{
  "model": "image embedding model",
  "dataset": "retinal OCT scans (Kermany 2017)",
  "train_examples": 24607,
  "image_size": 96,
  "crop_scale_min": 0.5,
  "horizontal_flip": true,
  "targets": ["finding"],
  "num_classes": 4,
  "embedding_dim": 64,
  "arch": "vit",
  "norm": "layernorm",
  "norm_position": "pre",
  "hidden_act": "gelu",
  "mlp_ratio": 2,
  "head_dim": 32,
  "fused_qkv": false,
  "bias": "none",
  "qk_norm": false,
  "layer_scale_init": 0.1,
  "parallel_block": false,
  "dropout": 0.1,
  "inner_norm": false,
  "patch_size": [6, 6],
  "layers": 10,
  "width": 160,
  "positions": "learned",
  "pooling": "mean",
  "am_softmax_margin": 0.3,
  "am_softmax_scale": 30,
  "init": "lecun_normal",
  "residual_init": "none",
  "optimizer": "adamw",
  "learning_rate": 0.0021,
  "beta1": 0.8,
  "beta2": 0.98,
  "eps": 1e-08,
  "adaptive_grad_clip": 0.1,
  "max_steps": 20600,
  "batch_size": 64,
  "epochs": 53.6,
  "lr_schedule": "cosine",
  "final_lr_fraction": 0,
  "warmup_steps": 4120,
  "weight_decay": 0.08
}
Rows from block 7, named by matrix and row number. Rows with one number belong to one neuron. Each number is 128 + 32 x the weight over its row's rms, rounded and kept within 0 to 255. All counts start at 0. Numbers have three digits each. After the name is the row's rms in percent of the matrix's.
# fc1: MLP up (model.blocks.7.mlp.fc1.weight, 320x160), inputs 0-159
# fc2: MLP down (model.blocks.7.mlp.fc2.weight, 160x320, transposed), outputs 0-159
fc1.109 094:079159103105116171209119103124113124103121105147146146124112041134151186151093177111141107138110145107107155132162139177116166130122234146171109085113120123153127113114124133132153139162178127143113114148145174148164184124138139135090150107098179203107136114110134150117122067172065121072096155151143153102152198140129170132102120033098164130140184071096125147105086189148146140149163162153150134138172191112153173164102172135057102128119107139118119118125107155118176141117161101
fc1.110 096:154116093112136199179132119089151120108166118147150134093140057075143176117075122087146095116084184159126155170182095222131106122112189152125106063132142065106118106130140124109137117153148097165150109148160153110152161087151197112145117103112112151124131078134153163151161149138133080076097133186121173074098150084154149117092109099107105081161146139097110156101079086138174113128133067132171095140192156093131152180142104165091090169113084150122142140103117142064129099147125170
fc1.111 096:164095192099147125117134131106124107107120117133144140097145132085147138070088133057114134117094150146160145154143102140120127130077119164179110153129157081122165103114166100049129077169104013191070126167164150147138097094188135110162091098168098152120082070176154139142176137158142060137119136157113148053130159114155162086067134153100113112148128085093141133105173097116149119141115087165185139114155145089131123194108144112173069109124133127083136145122101174139112101171150115
fc1.113 090:082123111080131131135180120092192098078137077131138171119124074157121135132103104070124056161102101075125125128092128123139109107082207183143122110112220104149079183157120066116153087122170110128134098149155206140144145121106143154108115093084191153125136161127175139142162102143122164075118151183116144120145119130129155151116183100100166112113150120110184137132098108118155176121192081156178138184131198135157164157154121120127093104103122105082149143139090173133148132080125084
fc1.114 096:160114165133140165123157136106167145087172098156117129130139088077147142110091152089134105113080194153139134168140145190155065098086178130141117116134166057136114097133156125118166115099130061140122129143190107089156177089141193124139112105132141153085135053121153118104166096160128118064085154191124214135149127101140155116126114135121084063134139142114140170121117103106207111138181059090147096115176158085148127183170079127129069158093139120109131149084143116098122079125139145
fc1.115 096:147179118129189192150075177117147126127092117140150184127111132154097194144109063083111117169110079169155170188124091135092104138089101131108114085109153060118091171147105079099120068159154037160135145130152154177111135117133155055143069139152122148157164100139169139154190140164152113116152126139150124062122142123180149149112121136084131125179131174116145134120158095075121111110113089153166084161125137065135135176112173138108093071085094120081153145153113137104115131170110129
fc1.116 087:123202193095162122155099100118135127136113130106122142155148115120174162146092128082117123207107146133111169186082106107106133135120117139133075118117153097189127159128098079102122131189139145177104156126159126173157113119230142159113145114195145125154055126146181112131119154113160104111146136149138133117108130104224116094162138076146105094139127101113108150097161188144158124192097108139140067086170101109071122174131116132184090147111119186077129144187117128065142149114157159
fc1.117 089:083212150110133101114164171071118117096072133134138099103127113060120101082108159042060125135088204079165131100099092157113131119128153139127123161126123108175130111091077102144124167126121092148130118159137129102149178107108125193109074111119124168114119137139114110145144067108110094092108124148153118152183075080120165058137159105188116071128133165102035138084148106108137156108174109139120128121151110087132095127152150111113100188105157160096087148144090101162138087083086110
fc1.118 088:159131142123146219138110119075171151141175125153142126152138098117134203134106132077131116094085145145130176205192121199083065107071146148080111099140151055135099126131152112101160113129167100170117101115118090138126148085166221092172126126149119157140146066148157142121140171158118130107106134168085135107092140114155142139135099130136094105136116160118111132110127112141173114124133080116121078115173139107132101192154087130156104145069122169114170152109176149019103102152127164
fc1.119 081:166164086166171169084070137089129149189156163171128155138117152158143209112111103075121137128123156168173139198151087113090067066104143124114146114113150052121096146144133094128099074123153059176122146124126132127100118117117156080160105134163080156144141074107177122132166133169123101101068108166104116103086158085155140091128098180088103137148126161110147099127173102125151136098155063164128097098194173129123156189105115132117101134086091127106194149154151156094114093151105115
fc1.120 107:097198194116123153134132148088095173104190120098112140114160113057152138120091109081133094125031133127156119168108067116111081103099120188153102147083129069222118094134121103168139182171165107108102126107163178154185129099176202146137118096173155160131124086162133096131163134122170142145100134187166190131083133103176123122134113116094100121112148099097129146095158178127153113157128110149127088095160122113099108178127108154157058118112099138097128138142144095083125091141131125
fc1.121 106:153132112168105220115110113099151134192193092133150133100158147134112239144109113130178110073141118207137149202165067173130145121130121119151159092152118109114117117147152133105061165170115120128132127160115124132126094125141189065164141125140063128135147082150131121104184156144153072095129105127131130079075153109181117168119116155114101109123111139125119131131135131165133058116139120180178108092174128117110149106073116135112122143100072155154158086151145099051116067149147161
fc1.122 124:116140156117116173156147122084155147080165099145137158128107102104123216100097068098163119118058115118169153172149076159149106124073126184162092134097157095156109146170117080089139103178188096119129063140176165139178147096164173080100071066142176124123133102135149150140158108183119130137099123175158174078092153143188148117071125121071114141099149116098124137070147140102161134153145118109167115155140150085103103145116123158126096098131068127076123158114115139094142048140114095
fc1.123 098:144150098168139229083112130108146123174164086135165121099119138130076249144121115136154125106143103194135166204153062152139158133131114154169177115159112096120107116125174134119067125158143123129138117131128134146137127118132159042177145139130047157129172062130131126137155130168122109115134123122149123067116154129155152158152076127096128091133094127144099144130131139120113073109134149161178079103163155148137144108069136155072113157089086133143168092137158114066094068181125158
fc1.124 080:087194095135154164191111095127121125099121095160149125135180068126188150151132167104118103130121141080101140193107167206115126160116210088157121103098146092123135103097172115120091107101160109151125121158156120171138195126112121132117149132102177216135162093100101121136114085119096088135113124142127141116144213125141125134094135090083113087146175106078098101099089161134134174112174174129135085126116172127115108195083109124068114142048134116108203105124125143089117133184119124
fc1.125 090:096162106137070095188131124130148107110112127141111174130133043140208130134100153126178122151103099126117111095090103114130129124118207159163116111104129127130128129172111131110131103114172116117104111143162173121162157123130126173073124111095179152126102144099139122099140037156080134075098124179136174126126177175138129094122126066084166116131205055101131139096088179162135173158178172155162171138111175128115145170090132156069116106122083111121116121099116139123223154086160092
fc1.126 097:162128177150150183117125103122156171130155092122186128147155141074100123107123176139109080086129178119118103142189162146121098143106054120189109140128139104113163102106185136112208152097107154142117128127163078124156129085190189148142143120110159154085095080162155139131071088152163175174131171111088200126151135104171143133120111093155132108086115139168141158120093125150198143186091040143146099108188110121133090152176045110183113141143150127131086147107150125118127135125120144
fc1.127 080:154237223092151159155093098116121115097129100094134156137146096112132161128094090118121145159097127140118172162150145130117104105121112153146109078093146093127134111133126099090123125154125154149080157101182135183161116098205161156159132118190148127103060123181163125150126126126158159078149158161097129088089103142234125110140128062150116064147117117131123140127179155168122117178107152135146088089140101081092147193175128115176095157136114121087116108151148138080137142063159153
fc1.128 119:186135071170153153168144112078178146155141077171136172135120131113101192140095113085143128134105112169131213189105134213096154132088125162132131149120164064109097168112088076133144096168204078146113132155125136163113153116144175084160108111125090131186124134134211123170144147122117079072113111168120140089127179108130112098125084107115134058149137105144101098082119105115158125103142109123094093151160191134103141158143168151109063115128108160075130168130117147135164118131155172
fc1.129 084:142202209117086155150123117126149107130146115096120174109083109141117181138110089112197136141100155132134158157131127122144130098121119176129132087096134128117137133133121109095148087147161143132086157115157145170196101144253154128152132099169109094160044139114168124127103166170155116063101113139111162075141107168242154112159105055105156105159113094135158136108146178130162103182094138157148144091108128096111171154118155136159116144174094111097116129108111136085184108097146126
fc1.130 119:151154109143151143169144145114148129121135116174129168142142088122131157094070113068137135144071087163124193154078137161112081126066118142133109119099184058149115162122090050102127066132208078151129131160179137124143160092143178103160100100133150136149104097104195103133194136140103075097086118155117175086136168133147123066136109104066101075144118108142115100093130127070163154124130090131144112113126186103104138179158153159106051116118122117052130165101092144142136104149125144
fc1.131 123:089136181160113096108186139117090200147153195151130137129087118041146122068075114105112145104102173138190123102132164143134134133077108119131072188087148089205097103107135114122161151142130051147110125104142113109142136083105123160101116104133142146112065101124103112143110109138123143147033085125162175125117110134130169040104133147132097092078140079129095093078153160074164169186136147117090157111134121103132100151138129113119089103164100125072126121122105089155177116139084109
fc1.132 129:146152156108084133107155166078186162058163135123139165105139107109161144104069077120172105099056103118165133110102060156118086140077168165181058118084173103130109155161109087117127085142169101108126100143186176116184127114171192122076049052138157113143095126113145157117146096113107121081101123184133171108109102136171141095104108134105125148111171096132159120086134133105172142164127138080116120116112124085125169160149113172124100131140064140087097165076131104126159117090116114
fc1.133 093:039194193092145085138142187121140115111132144142144128087088108114168120135111154081107071153109133116185121078100153117160088121071141112131090121120141118147124122170079119026135061126103063144138134109165097057132117113141137117112132104145123160064129106117118109022144103151180143094095138149119165115149091121162132113083187142104094092090139150123130149149171120116150134140118111154177172114116108079139151170135138117160097130155124077097099153097099086167116144134087060
fc1.134 090:058121155093131121075106200097164116121172168149138178125083180127155211133110070101140101147106117150206130136111066104122132090101132142105075121104148115101136153211015065087108127138159094127156151097129117114157135126115146117076101101155089095153146140098112138102162129159137135081112101150117122089106081120189105127133114168126131151169130165126122109104178140170131140101149144111110112100113103084098116126112082143119137140147091113102120168113136047132161091054092073
fc1.135 101:129148119118101145128119057125121146076154136124153097101146104077104128146080099137145147101116146153155097136168075159142072100145086144168100129126105148190157095178133135188108184123099125087156058093177176153162169138163155149114093099129189137123119119185078143134104131114173149167062144103157157143103122112151181160106157065145086168121101138138121150124090150153124173212099099205163120096163109129170186201169109156099128103147099126136093081168139154119103123100095099
fc1.136 085:175204177113173142149105085101156115117134111106203196149125088155115179156104098100131156154106143158119162194121135162144117111099077128127103114105178073117136145160113085062108092133137125190094133081185104107138125100206174156156165115193141114126121110181177145117150139169185152120144134139120163093076092142223091115132122044105144054149115145126141088119165139122139093134117117119194106079116125132113131161164143131165098101111124122096104151138127107082129128114139137
fc1.137 079:163247209151144109168097124134153151133100128103083160137109127125156195134098123120150149167122152141117118172093155132127152154125097124170098110120131106127142130118112121078125101120124146171086156112153084150133101135242118165127126125170153116159027122140159135129137139084130094079145144132093147129118138115236112107136118049136106065131111135112105124099178168118152109218106116128127113079134081118107132157149152136192112110136122162094089144129126119088136157076139161
fc1.138 103:099097125115095123098133127115175155068179104192178149040144141124118139114142063101142102124098123121193105100081124113122046069115115151142121151101154081154136118136163113126137112147164120102144110156170174128167168126122163125109064119091196090115147113159155130131135055199139085226117136186151154118145166106126155123133094149050129156118181132113147164103105159105177172148136103121150112138129152100119135126153104171122108127092105152097108160104090128139167089186067155
fc1.139 102:127143168105119129130128082122132166088175098096114145171168073074125120102095117087134101130041161160147153168147097108103080136134107196179091152112166068181125115115182120145169133171148122162107112103186143099201182086162223164123152117153158125131109097169141121140103118137110115146106139186147182129079146103157159108142101085134108111118195121115098146092110141149141143192142138148154103092207141136102122200147091103151083139094098161084128152167148158103134124149120141
fc1.140 122:157151128150120152137146133061179160128135105161119142141120118113123160119082091097146086107055138099140199145158120153095113109072104176108094112101185085134090162149117070125157106149208092163114082159160140135156167079131178090114083085117145105172119118118201129141152126172099089083097110179111181101117165126142149058124094101115154083125148139120093122072127113103176176137154108077095118143141164104097148159153121155132060115117110183054137210126116133121158112117117140
fc1.141 086:131104138120136112056101179101142169142151170169137148150065156104138220127099092112142125132102190109197173179094095159138139082098137150085093146087156108134134202134081051087137161164139101143136145114164116127154131146105146133105104117149109135163111142111138097144159174148134152085111083151115132116134070121183115114128138188171164116164137088132088085108194157140139117129132157071097121096090134084111098098111072150118103164165102126077109168164152043136175123081122094
fc1.142 088:136099127145094147070095139082190164160181151139156165137135144116178199191098157124186136136106161162156132143093099165187141134108139134102078175098178086152122135177114079040097133118122075160106135104167114140162134113119140107133119114146099131151109122104111087134144149176179171107097127150084169113078069127173105138118150184145151096117146101107114076122180149142148147135137105147171141073114109080085099137072028147136105144118061106108145144107147071115158152100135108
fc1.143 141:095147126115089113142138118086152163119149135145112186141129110078156153156057090102160140119057082103173132121079112141113112104073157184102075134042160100180101144167119077142141150155174097097136073111170155133200172091114149146097129077134165121149100143150133131102129108160163163141075103191176177115105132146169139117135151131076146116085173114106114139088137198139157163173150131115122129107115135084113105163123110150091081107117038139073125141133115079124188098121126093
fc1.144 108:152134145109130185123112124081097138107130118146145129144153154074133150108091113078125101129040149138178141193135109143072103114092101200121140137087132085164090111111135097174151157189174112153100118144148175152162181072130155139142103120149149139177127101170176114159119108156137097148086108162122148129114193093169149072171081151119119131146130127103057138042154123119147173121137096120141091105172150128095104183147129104117056138079103177071172133158124129074137064169129153
fc1.145 087:187142143121173198125133128086175172116173128156123115146129106131129178090104143093115102109086167120153195172167135163107074091075149153102112087138168047125095135129140109122176097143171085160121113132129125100122131112155210103159068095112107192100144064128201182135171143161106114069099153156082161112136116091152175112131097133133139098150132150121138162127117096138189110116161084106122083130182129093140149156165063120150070167085155120084139154101162149089099115146130141
fc1.146 106:089106134081086096100132143088155125097162111177167177050133153113118154114141073104157100111106093086160121093088133102094080115109121166115114168062154112149140147132175105133118131159141127117136121170152178142168143098126137117083065114088190108144105155158174121143155044199122121226147096171169153077128142136148150124147105162057164160104183144093132148087108153095143148139162092114151128149098139109088093104113100138150078105112115147101115159090088109127186074165084141
fc1.147 074:128205198145084126132085174147083156140091104143121136116106109128084164252132128157162145151083096086105141128117076106114120128107112155119062142071130135118114145139133071101133165172153169108129103152178112186168100129165133064134123074165178110139128168131096113131107093171123119126171143132118137093131137172170101161168128088133121160146147148140115115068140227130099111165159169048144072114095111094090124107087159135150124103131113113111146120133106114093108081087091135
fc1.148 117:149169131138129117135170166058160157141156124168138113112115146052137136079061149100112099110097164132159145148149100204136132103084106136158093109144083107146126079077123129080114165142113049146136160131124096072131197117114156077125120082113139141120137087153150154117156093140147101072070099148147208119144099077137192065100118140139123078145121161153099157107142123156178111157143118166149107121193091077111137151142085145075085173142111153094103147096120067145113074141104092
fc1.149 128:119143131109103122146148117085151139111135114165130201147112070097139165124057077093154137123063094127167131131069121170116116109073171189099092129046164113171098155172095056143130117159174085096134102113177185155190163105119149147080090077114143135147100151136160132130137102174137158097087081195171164127118104135160154098135145131084143105115179098129106115088115177118153167164159138109154134116114159107127153180133126136097090094115063126064130152147109108123193104111124092
fc1.150 098:164123110145158152142160104116175171137184084178115122174128118122149141102087132088137118140108146173132141161126127192100101104087179121119105071133170044109084127126157132118161094107195093162150118119126126086121181121146204110154110117099140173122140083107159195132176150163078090056099166184102159121099187091122154124121106102087101080169136159121141136119099098149179132116186072099129103139178192131155155188187112168098098117105133154103135154085122169120116139114121155
fc2.109 114:126088156141143145149139117141113150167100120143086129193152099159100132097101141138147125124123136125159153089163161103132167139131176162075174203127067140160170130125205091153104127120140112106065098135081113138101157157091115124135173133115121147134095153145100084140129155131133162170155155182101124050110114126076210148105125130157157129115173068092161116125102136054109201145109113109124153138051089159165054097146111127134118078139182155091114148117139141095119187206173120
fc2.110 078:083084094155176159109093121165135117173161170068085086174136135119102096152132080149200106177146147191106114140080138156116090122152118091145155169148112151106158124113142168107122118138121144127095115078086174147072138182081152169104113079150110122095171157092095148108077142122120137118114111181119123167082159149077115096149118173156155141160122073120176138090099161072102066113130186100084135087091100153092155132170122101121147108073139130130159095100180166176106192075136137
fc2.111 093:143083123128157093098060125141137140087125063146123076059126117157100104136092160142147135156121116167089146121145107129102168125121180128085091095135140157141149149131131138074189149136163135210204183150145115082141152140040099177157109095121166206121145081145102112167109118105188132148173137106160058145124182118131191224132140115120128139110127144090121128169106142116062126116140107108147162124154139143097158095123110107107134113127191139138167159127090150122108092070081113
fc2.113 083:064146098122081184137131135159132090115146137122094157123121051162111162104154144117142143131158114097137152133145085149123087119117161114099141128133170095151167187139107131153087165142121116195134159078174166109136110096152121096153125174080047147167122092032122065135088074191102146145135159137050147118114109180114109088187112151071087125122146092122122154102133191170107186099143136130178115098078107138139146154119114185126146166119148101161109194087115127109164090135121154
fc2.114 085:117097128107136069148060127158112127171167103091115122146103123119131100150133107166166099146147132139117082152104119159120147114157106108162073143176106116078202150097103162087136128117137174175104098124051162114102112142148143138149116094123061126102135163124156159163117155099151174126103127199188075155083193186115172095134160161140091109177148106111114125117147155094114135091162148140149137123118081154085221110102114102102153115088134121128168135123141216128092209060166113
fc2.115 107:028119101119144131165134122171157115128103120127113125114142136149089137139201119078121132123153145133110084115091140160152119131096136131119173192106170157166178097120178110134096165126139166151134144116146162155148105174118157061116158123142121149198137108122132104116111100146045215198147124185084140136132068114158159125137115075116119111055222100061088132090116148151127085159139130074132175131077138121076098112075113123161097107116081129129147151147173149077123109113124114
fc2.116 103:130162120154137187132099160151128145105121104138151159097093120116115133116130085113152151117055090146147125112154146152091122109122112143098207147156124122090140080128059118092149158113119160128170155144104159111120103106142153129122087141128156080077095127155146088130150103102123159202138077072107043131155127113163105092098116135152157091108073191144063067180183134079072150141174126118110117121074082120156109089121177145109147060206131172104108123118068115146140176145069167
fc2.117 083:127073160090093117117098137118115160152193087117146098140056099137152178111148178117136088160126175162124084119114156165145123134145108120101104158127169102133104071096185093123255192089106113141133126190141158114175146137152154133079118077157187180187115155138164126129138143185156113134083149141163119179193124141131130122123073112119120113135171059105116135171099157088132104103123114090111168181172146109110112148104113082168114117118150123132181137069083118125115152111123118
fc2.118 076:116138146137157112133034169154160146138106115097136142188099100126114130102133122104133108112129159113172068104080131141122116141162116086128098193134180127061112113123122092150074152126088122088116124159085138124160172140168127118071141118153081131145087109137150147106088154118079164106093102245147145146093127154104167128145134147101126143118164077152113120124147133089130078162143110148112098158107103140110203111154063119105063104080099089117210129087179101119119193108164059
fc2.119 098:049127137139127133132112082181139161140094075124087110096147055121130156162111104092145108133175110126159092133157137118129154096113139096076160165099134103105101150138180138073139125108098136137135148150123137143101082146094193127130195128132117180131149100084132116110120186102125214159118136186126121155119125138076214165139116157137094099116153081127140130120110146074112168130115100138160111156050110178071186082144081129153121062099126096110183143109151148118091201096131060
fc2.120 099:102119136115186173108197106206113130122141152109140106106084129181136116150079050174165116133105130151085097151104155143134146138126130176095199144090133103163123118112109068094103171122083144141215170134118166085089099136163107112151145137155145097121144171179128108130126095122076117184162094074141044164143139091168103117128115134146099133141096115127109113194153112148060086133151159120170116186091091109165115121095174136144114101196108130131075089071121097116125092129114125
fc2.121 104:104165181153154139138035144162107206176136154109190149168144088151127132105124179110136155124126173163124104152130145157142140163128086099134153220134146106165121137138162125182137165137113117099060081121138190129160129120142063128125146130117140184143082133120117085127145111133088138090116153196133143116142110154124164079102120098172089148129228055131150125175093114116152109150104136102105117109148123126144128174099086126117126082066084132085211135151160108113137133135192104
fc2.122 078:152108170085087110136147075081182117098163148114181157104169117123050109151085133211099141104183133167057085142104169128124100136161079120183049095109085167080168102113126102193165122144076122129155164098132106099131109126136167092147110099123120111095135136162088128147165083158121086118131134097125131154146154131142037065091124148158162159150080129149121089118116171175122110115150117127146107080129090142092133139150173117111140171121135084076070126139143115171156077120106101
fc2.123 106:080163158109140119153075141171114174142135110132169105125179085131124132088100150139148113155119174145114037121109138116107112118141087116130156230118154110193129110102143117163156145122107123109086114138161175112137155098133086136129155115144149180185098140140123105173127102138077145149120180234103165109159069149119155104119130116151110146094234061117110120144094117139120065120093113118104126161142122151156112138112115102130150083039072110103211125134126123101124079106153137
fc2.124 096:090068125116164175139123141133199067189124111159142121140166164150180149091130144129134120083191189083117109094083122088149113097126095075073128227161105143135152119116184148152150127112095099054132087109105157160160128145100119120124140156131103106159117146146161094141092128186089224159108131169089130115094143139081136155122180146144170092163148092144119113116146158072081126125139144115132152181099116101134058083140134086102135134193104075133143116158089134119143152132129092
fc2.125 104:180088145166182132123189124123123138158086130169161164175153097164054110080092104117141111095176173075140060117128162118132145140121117097109160160088049107118064141126177132111091173146195097090129091077089149135136141110088099117195175109098073151135128109154152151118144177136086192157117134127120113103076104134096150118119116108171122135126124080150118092077115131064094195135195106110093142144103102132117109090182113100120146153161165096113105114108150142117127166185164135
fc2.126 113:161150134124105099164082130150156127162140157125055185187126145096072140124117112072113139096119079134155092124126141125116160139116121150111112200126131143095114109138103140091108106096142097111046134106093127114116109086150165096092187127115067078102070166108150074116121132160149182092118104124102124101053146159126132108116140124156154097145115104137141103097140163081085139166114093128166143098060105167127102048140081123114137104132111139154076121119173179140177204221188122
fc2.127 101:125168141120101174114154110182131117141097101119197137099125122163080126142181103124135121109106072121086149108143132142101137074128100150134170100160154154148142139122063104160109196124113148136155099102106170126152130103169120090120120167150141096077120098166182092085151112080078140213104072103138057138158113117170079111080163138153141072131087161143077139145163151149089091141187170166082111116076115091172109106114200121126075093166096158137147126120060103090105180099143130
fc2.128 115:058131119136112134136110137204098106131093145107093151098155127118181143162127098074143120139183134103122095101119136122117166117131098113143157173125142139127121125121117104156115133125106184118082121139162120074174145121091194119150153183132083141117130129073134110122185086183111179141162123203071169099136125110111169091152138144064119085106220118101121075105098106126123099106080126079070107128077135132112125073118124135123125099022096070121171155161189106122152146106103069
fc2.129 102:112191119104107181090127111173124074082150121131200121074137144125072138110120075122106125092150077136099136082141110163103127068116129108149126110169093152114135131178039127168116121098128124156113139094138131142184135071154137132075051137118115070109144119112097131095199098154122152211115096126168075154117138146179077088115134127118140119113117186147111105091174106116055178103154139203068187131080112126127100100107167119128098105111105128142125131135113149117131181125102083
fc2.130 081:079140119086096153133050121106151107131098125105148153111185146134119106150117134117095106087138133155157156085113101099161162120135098112096144165106145104105113142090122152166091175205110145143114156154145139142137094153103160143110139127123067091140128122112122115124107083126113169146130091211027144121134185121133133163148127146090203111104221133093140126115128097111094143132105139048129139070113107120117136143155134071151136159025116112054225157132138146123141072129097102
fc2.131 139:120207127155117196089138159131128159134100136151127197152111101106071160113152089089082167129145135106163155131143126127144125195142130136122182183104158127151107072140056094158088130123109099104054146116128138157138125140116128123125165146120121109094051132078149074132122079098144164100159074170135146127085114142122088134105094083105165162098217103108111110134104137162136142147039113130130136103063093135163102152142123179166108119144058118139096117137153075146185162186142153
fc2.132 089:125090118038165077097153108154148089106132107066166066105131173135126125157165107234120169122144193121103110128096149149149116121165139101111114140063103157109133159133155124098084116147137122129172136148154124155128142144087153119109113169129087162182155072131163136113077127172120117146126146083117141210158061139085115108117063132103113162125098145142138161084161130130122134145087157152132155130153107100055150051079181128148117145114149103144162107092088131114056092104069124
fc2.133 091:108080091129138217134130116083147106161126124109187164143085136188143145106106190106209140175171184113167139109135093171171128127102157074096181112118167154125141137168180140197126137143078155112130115189187163141135095138132114136122120104091101140166158144087121123169137122135087130072114152129178170127131188105116071170111192103162143145152153106143146101105077113160147157150085078077137146138146097113122105145125126186054131180101127105122162106138085132107107086146118173
fc2.134 092:128099116104139116136093111101160169134137071141123153166053047125103146114114125152141113127096166111120143173122123175120118140044148111130112120167130085140162115103200140116156123125101108105129143125187087100149108140059097130117177111105134105091142196109143163133141152113160095117099207122079114104160140127061192143127156141112128148121146083126106123206073100139124174114107148113140174141162150181144166161127151163080043185108166080147096170138144142168138120124144214
fc2.135 101:133103113072067156161083131183132069119117172140107161117134125169129127162154045131125160139079059187111129098101165120141159136133155096108075135139155127106139098161147112085107108155123095150136142100102117067155094154143119096126108177118023084056123103157103117123153136156080157126149144116145070129080159144190083101166149123088129112129085092138139172124117118123094115141194100144119105128082182139124143119110167116131104108210107081096108083187133182097150093168126113
fc2.136 088:102160125160148194138145102143145055184108099091171173117119141130131076098156170161180098116141116175119115132193117154168141079113110131142189152128125147178095126114076138160067135172122133108175090122122155155148126134212112106105122123137095150148101159153181091094198114143077159202125098158087122120121148130160111098164155133159103102158120154154109085130158117119049113136164124135124131155104096078172083105123201159112168137153105136166158123111060111160116089058112160
fc2.137 098:134194155114101182126083145168083059169160103126161141126137132100093167132144149130126131139112045109127083109166127150107118097140061103160147174164100160125104109137061156153137140120115115150095135131129137126151109117178131114130111124146149076113079148163174082117100107122091154202135095052139100114156126153174087111098115136182149130114046154167107115134184104073071142148167097163108168149091125110155094065121175096150128084204118141142144118102051125138154145175161144
fc2.138 101:150174160156183109105115137163132064141158119108179129076158109078169183081068134156162175161184135075115090111118156110121126090143068070197128092168085142103080139141107103119196101157135092129148114114181134141141156143104158147111107071136167148179138142125120191150103110165104150154115143047138162105138127153149107100146141135102107143114120177147153102045102179112097164133129108121121172134144135141037191117123176079130130114104121083139109091090113157123126173144113134
fc2.139 093:136130148110229146095185117142121128138129140046170182127070134132176101088097117151201136103129155170093083140093100090110142161158157119096141120174113161165083119112094153146056130107186106133177156113087140109120158149169149149147116166116130171111132132176154128139119146117110147179146118187094140161073138080138150164099155148173067085191091141092125073113159105074044111113118144158123133141117121101137182115177174121137167097176138138155113084137112135112121147081115135
fc2.140 085:095117109133124132133163159140113154138075214122090124161128158071136130083131113087100081156183141094117092168139154116131121094109070077123124149171132152123123096129085145152106121187139102129112146124103154147140145105140146096116147053117081119105123102125144112109096142121108155097123103224130107027139110098065167087111143115095067119098153129081118061109127098089145143166150161124122130103116133117102123133154194181152125168039091094178140211098178153151153169118121137
fc2.141 094:079103135110078146102130114146171145140147097120152141161091005126142139146137156094102109092196151109165113119124075157148125080115160103109105103117146112143143071139191068143181136096134138089137116134172085176135167086108127096092187182141157133156131128101083186112142145181125148154143195134076103121163107138099188118142089147098129117095164078134093136103063119112133128110139134154096187099169147192122151134149154158132080158102157065128078131124126156117093116178171157
fc2.142 109:132109111186117118124113104185107209113162096136100106153147037103083130123112133109108085168119106118131119135160105110130151173102162155094110110122123151107130161122156168094138108136160154130118170146076043106098116118075112141094161186129121177094115162079131140130096118081183110116118133147069085119128120147082222085145144148122118076152159093095148118143068108071102197149112112125113082117112142203124201100159135155142097121067149174142172126148152165091116172144148147
fc2.143 117:194097135123151141160077107068106122128106134094175116147171151133077145098120152192158128084142146122135172128140162150122107097169098060217133083175088164145150139110148119160178126124126175130171118168147146212138136097139110158122108072161157100155120066102124212158143120120150045064126135119149127114150129136078107133088137126147138167145087133178122163126113155151178148161095121115159160086205118131148136143164118156132141104072141157107208102136087154136162139095117141
fc2.144 105:080156130123145172095172118187134157159105102044143187118098117115149130121141058106116133089137125068141090112152107134141133140108080154093154181142109155098093167113122156158082115167138139116110114081114134117094125093092134119140172145151131167128078129112169083105130118111082229184143115225090142147067129119131151114109136108134100081084168105076136046103151093088120146123152105139107141141051141125125146095174179104103150080126068134100097096084173105127133161125131126
fc2.145 085:132143129153173078123082114150139154110131104125135158136103108124090085104101090148178179146147105115144089156152095134120149103138114085087188133089175142016144130103133145134133114163147108107113070116110150147141093118108158122119166129152096142116080128128140160095092203130133191077150101216200136132130138147092196149148127150098129096155135125139135179137152119094133154142189111110117120120112106155105214086155075094092120119058094125136175092097163119124133221105136072
fc2.146 099:129156149092164126118115114102146066100189131125167140078095071108135158062190109146150127115102143094134094116114171088126139119121096169171101064146100170119147189158111140146142152139157135134175132116134130147141154119069165136107120106110193094151135113207160169157125060123092157180146111012141178134128138128155104104122127140142161112115112178115109114109070141144061201128069127100113157108131130162087180109109206113133147117084127153122086143160103129127161139168087147
fc2.147 080:155087144071156145103073112116158130174086100150177190108097145111087165114131134170118094103119133081119113159112094112127150129116125112129137151103143090132121063171107142168042130115153102110143135109172138085152077116153075112169158131087149181146119102174097136159135089119053114167167117179188081148081167099137088142121086164107127221145146087099164119125142139142112156134120183180143093070140116123198124139064127122135112118114099087137146100093148132130115067152123207
fc2.148 114:179101150159173152108094129114103187133126125116139133126139142159177106153060096126153131096098157132149121113078145155134130181120110113065124064149159159099157090118170113080145138135119112115160171166069132089186083092115133105152126146172118100106137166160110135158113189058166115118129025153193135120136143084156156152107123120195100154203061126099132092173118084093107152110150102114127131143170075159107150132150111083095150157089162205131129121152111128136171172098146091
fc2.149 130:165119134119148123149095124054131133151122128105172116140141124153132167094147161173174139103108175146103142109134077132146127106190096082204156096138114132158155176116148154195181160136128160089191146141134170195117151131151111136134138115125183120164148133164133200154127085116152058103097114083123152123135095107098077117124106130152139183132097144159108146143131170210210142129077123110166128094201115126148113143181124137132131119102159206129199091116067109143171118087093122
fc2.150 093:134113127087188121097070145150117099158100136119156152136150120144136106123180098120151126134186128101156102123111115135123157100159138099155131075105124154071100105107158125170069081147105085120119061107121158165138138179143123177114111118131076152113172126098166159112095199179083153108123100188143119126095156099145161135114118167090124158129094126119149144089138148050091077164172123118134135152137127086086211086111069124107121082064066108153179117145189106111089133052191093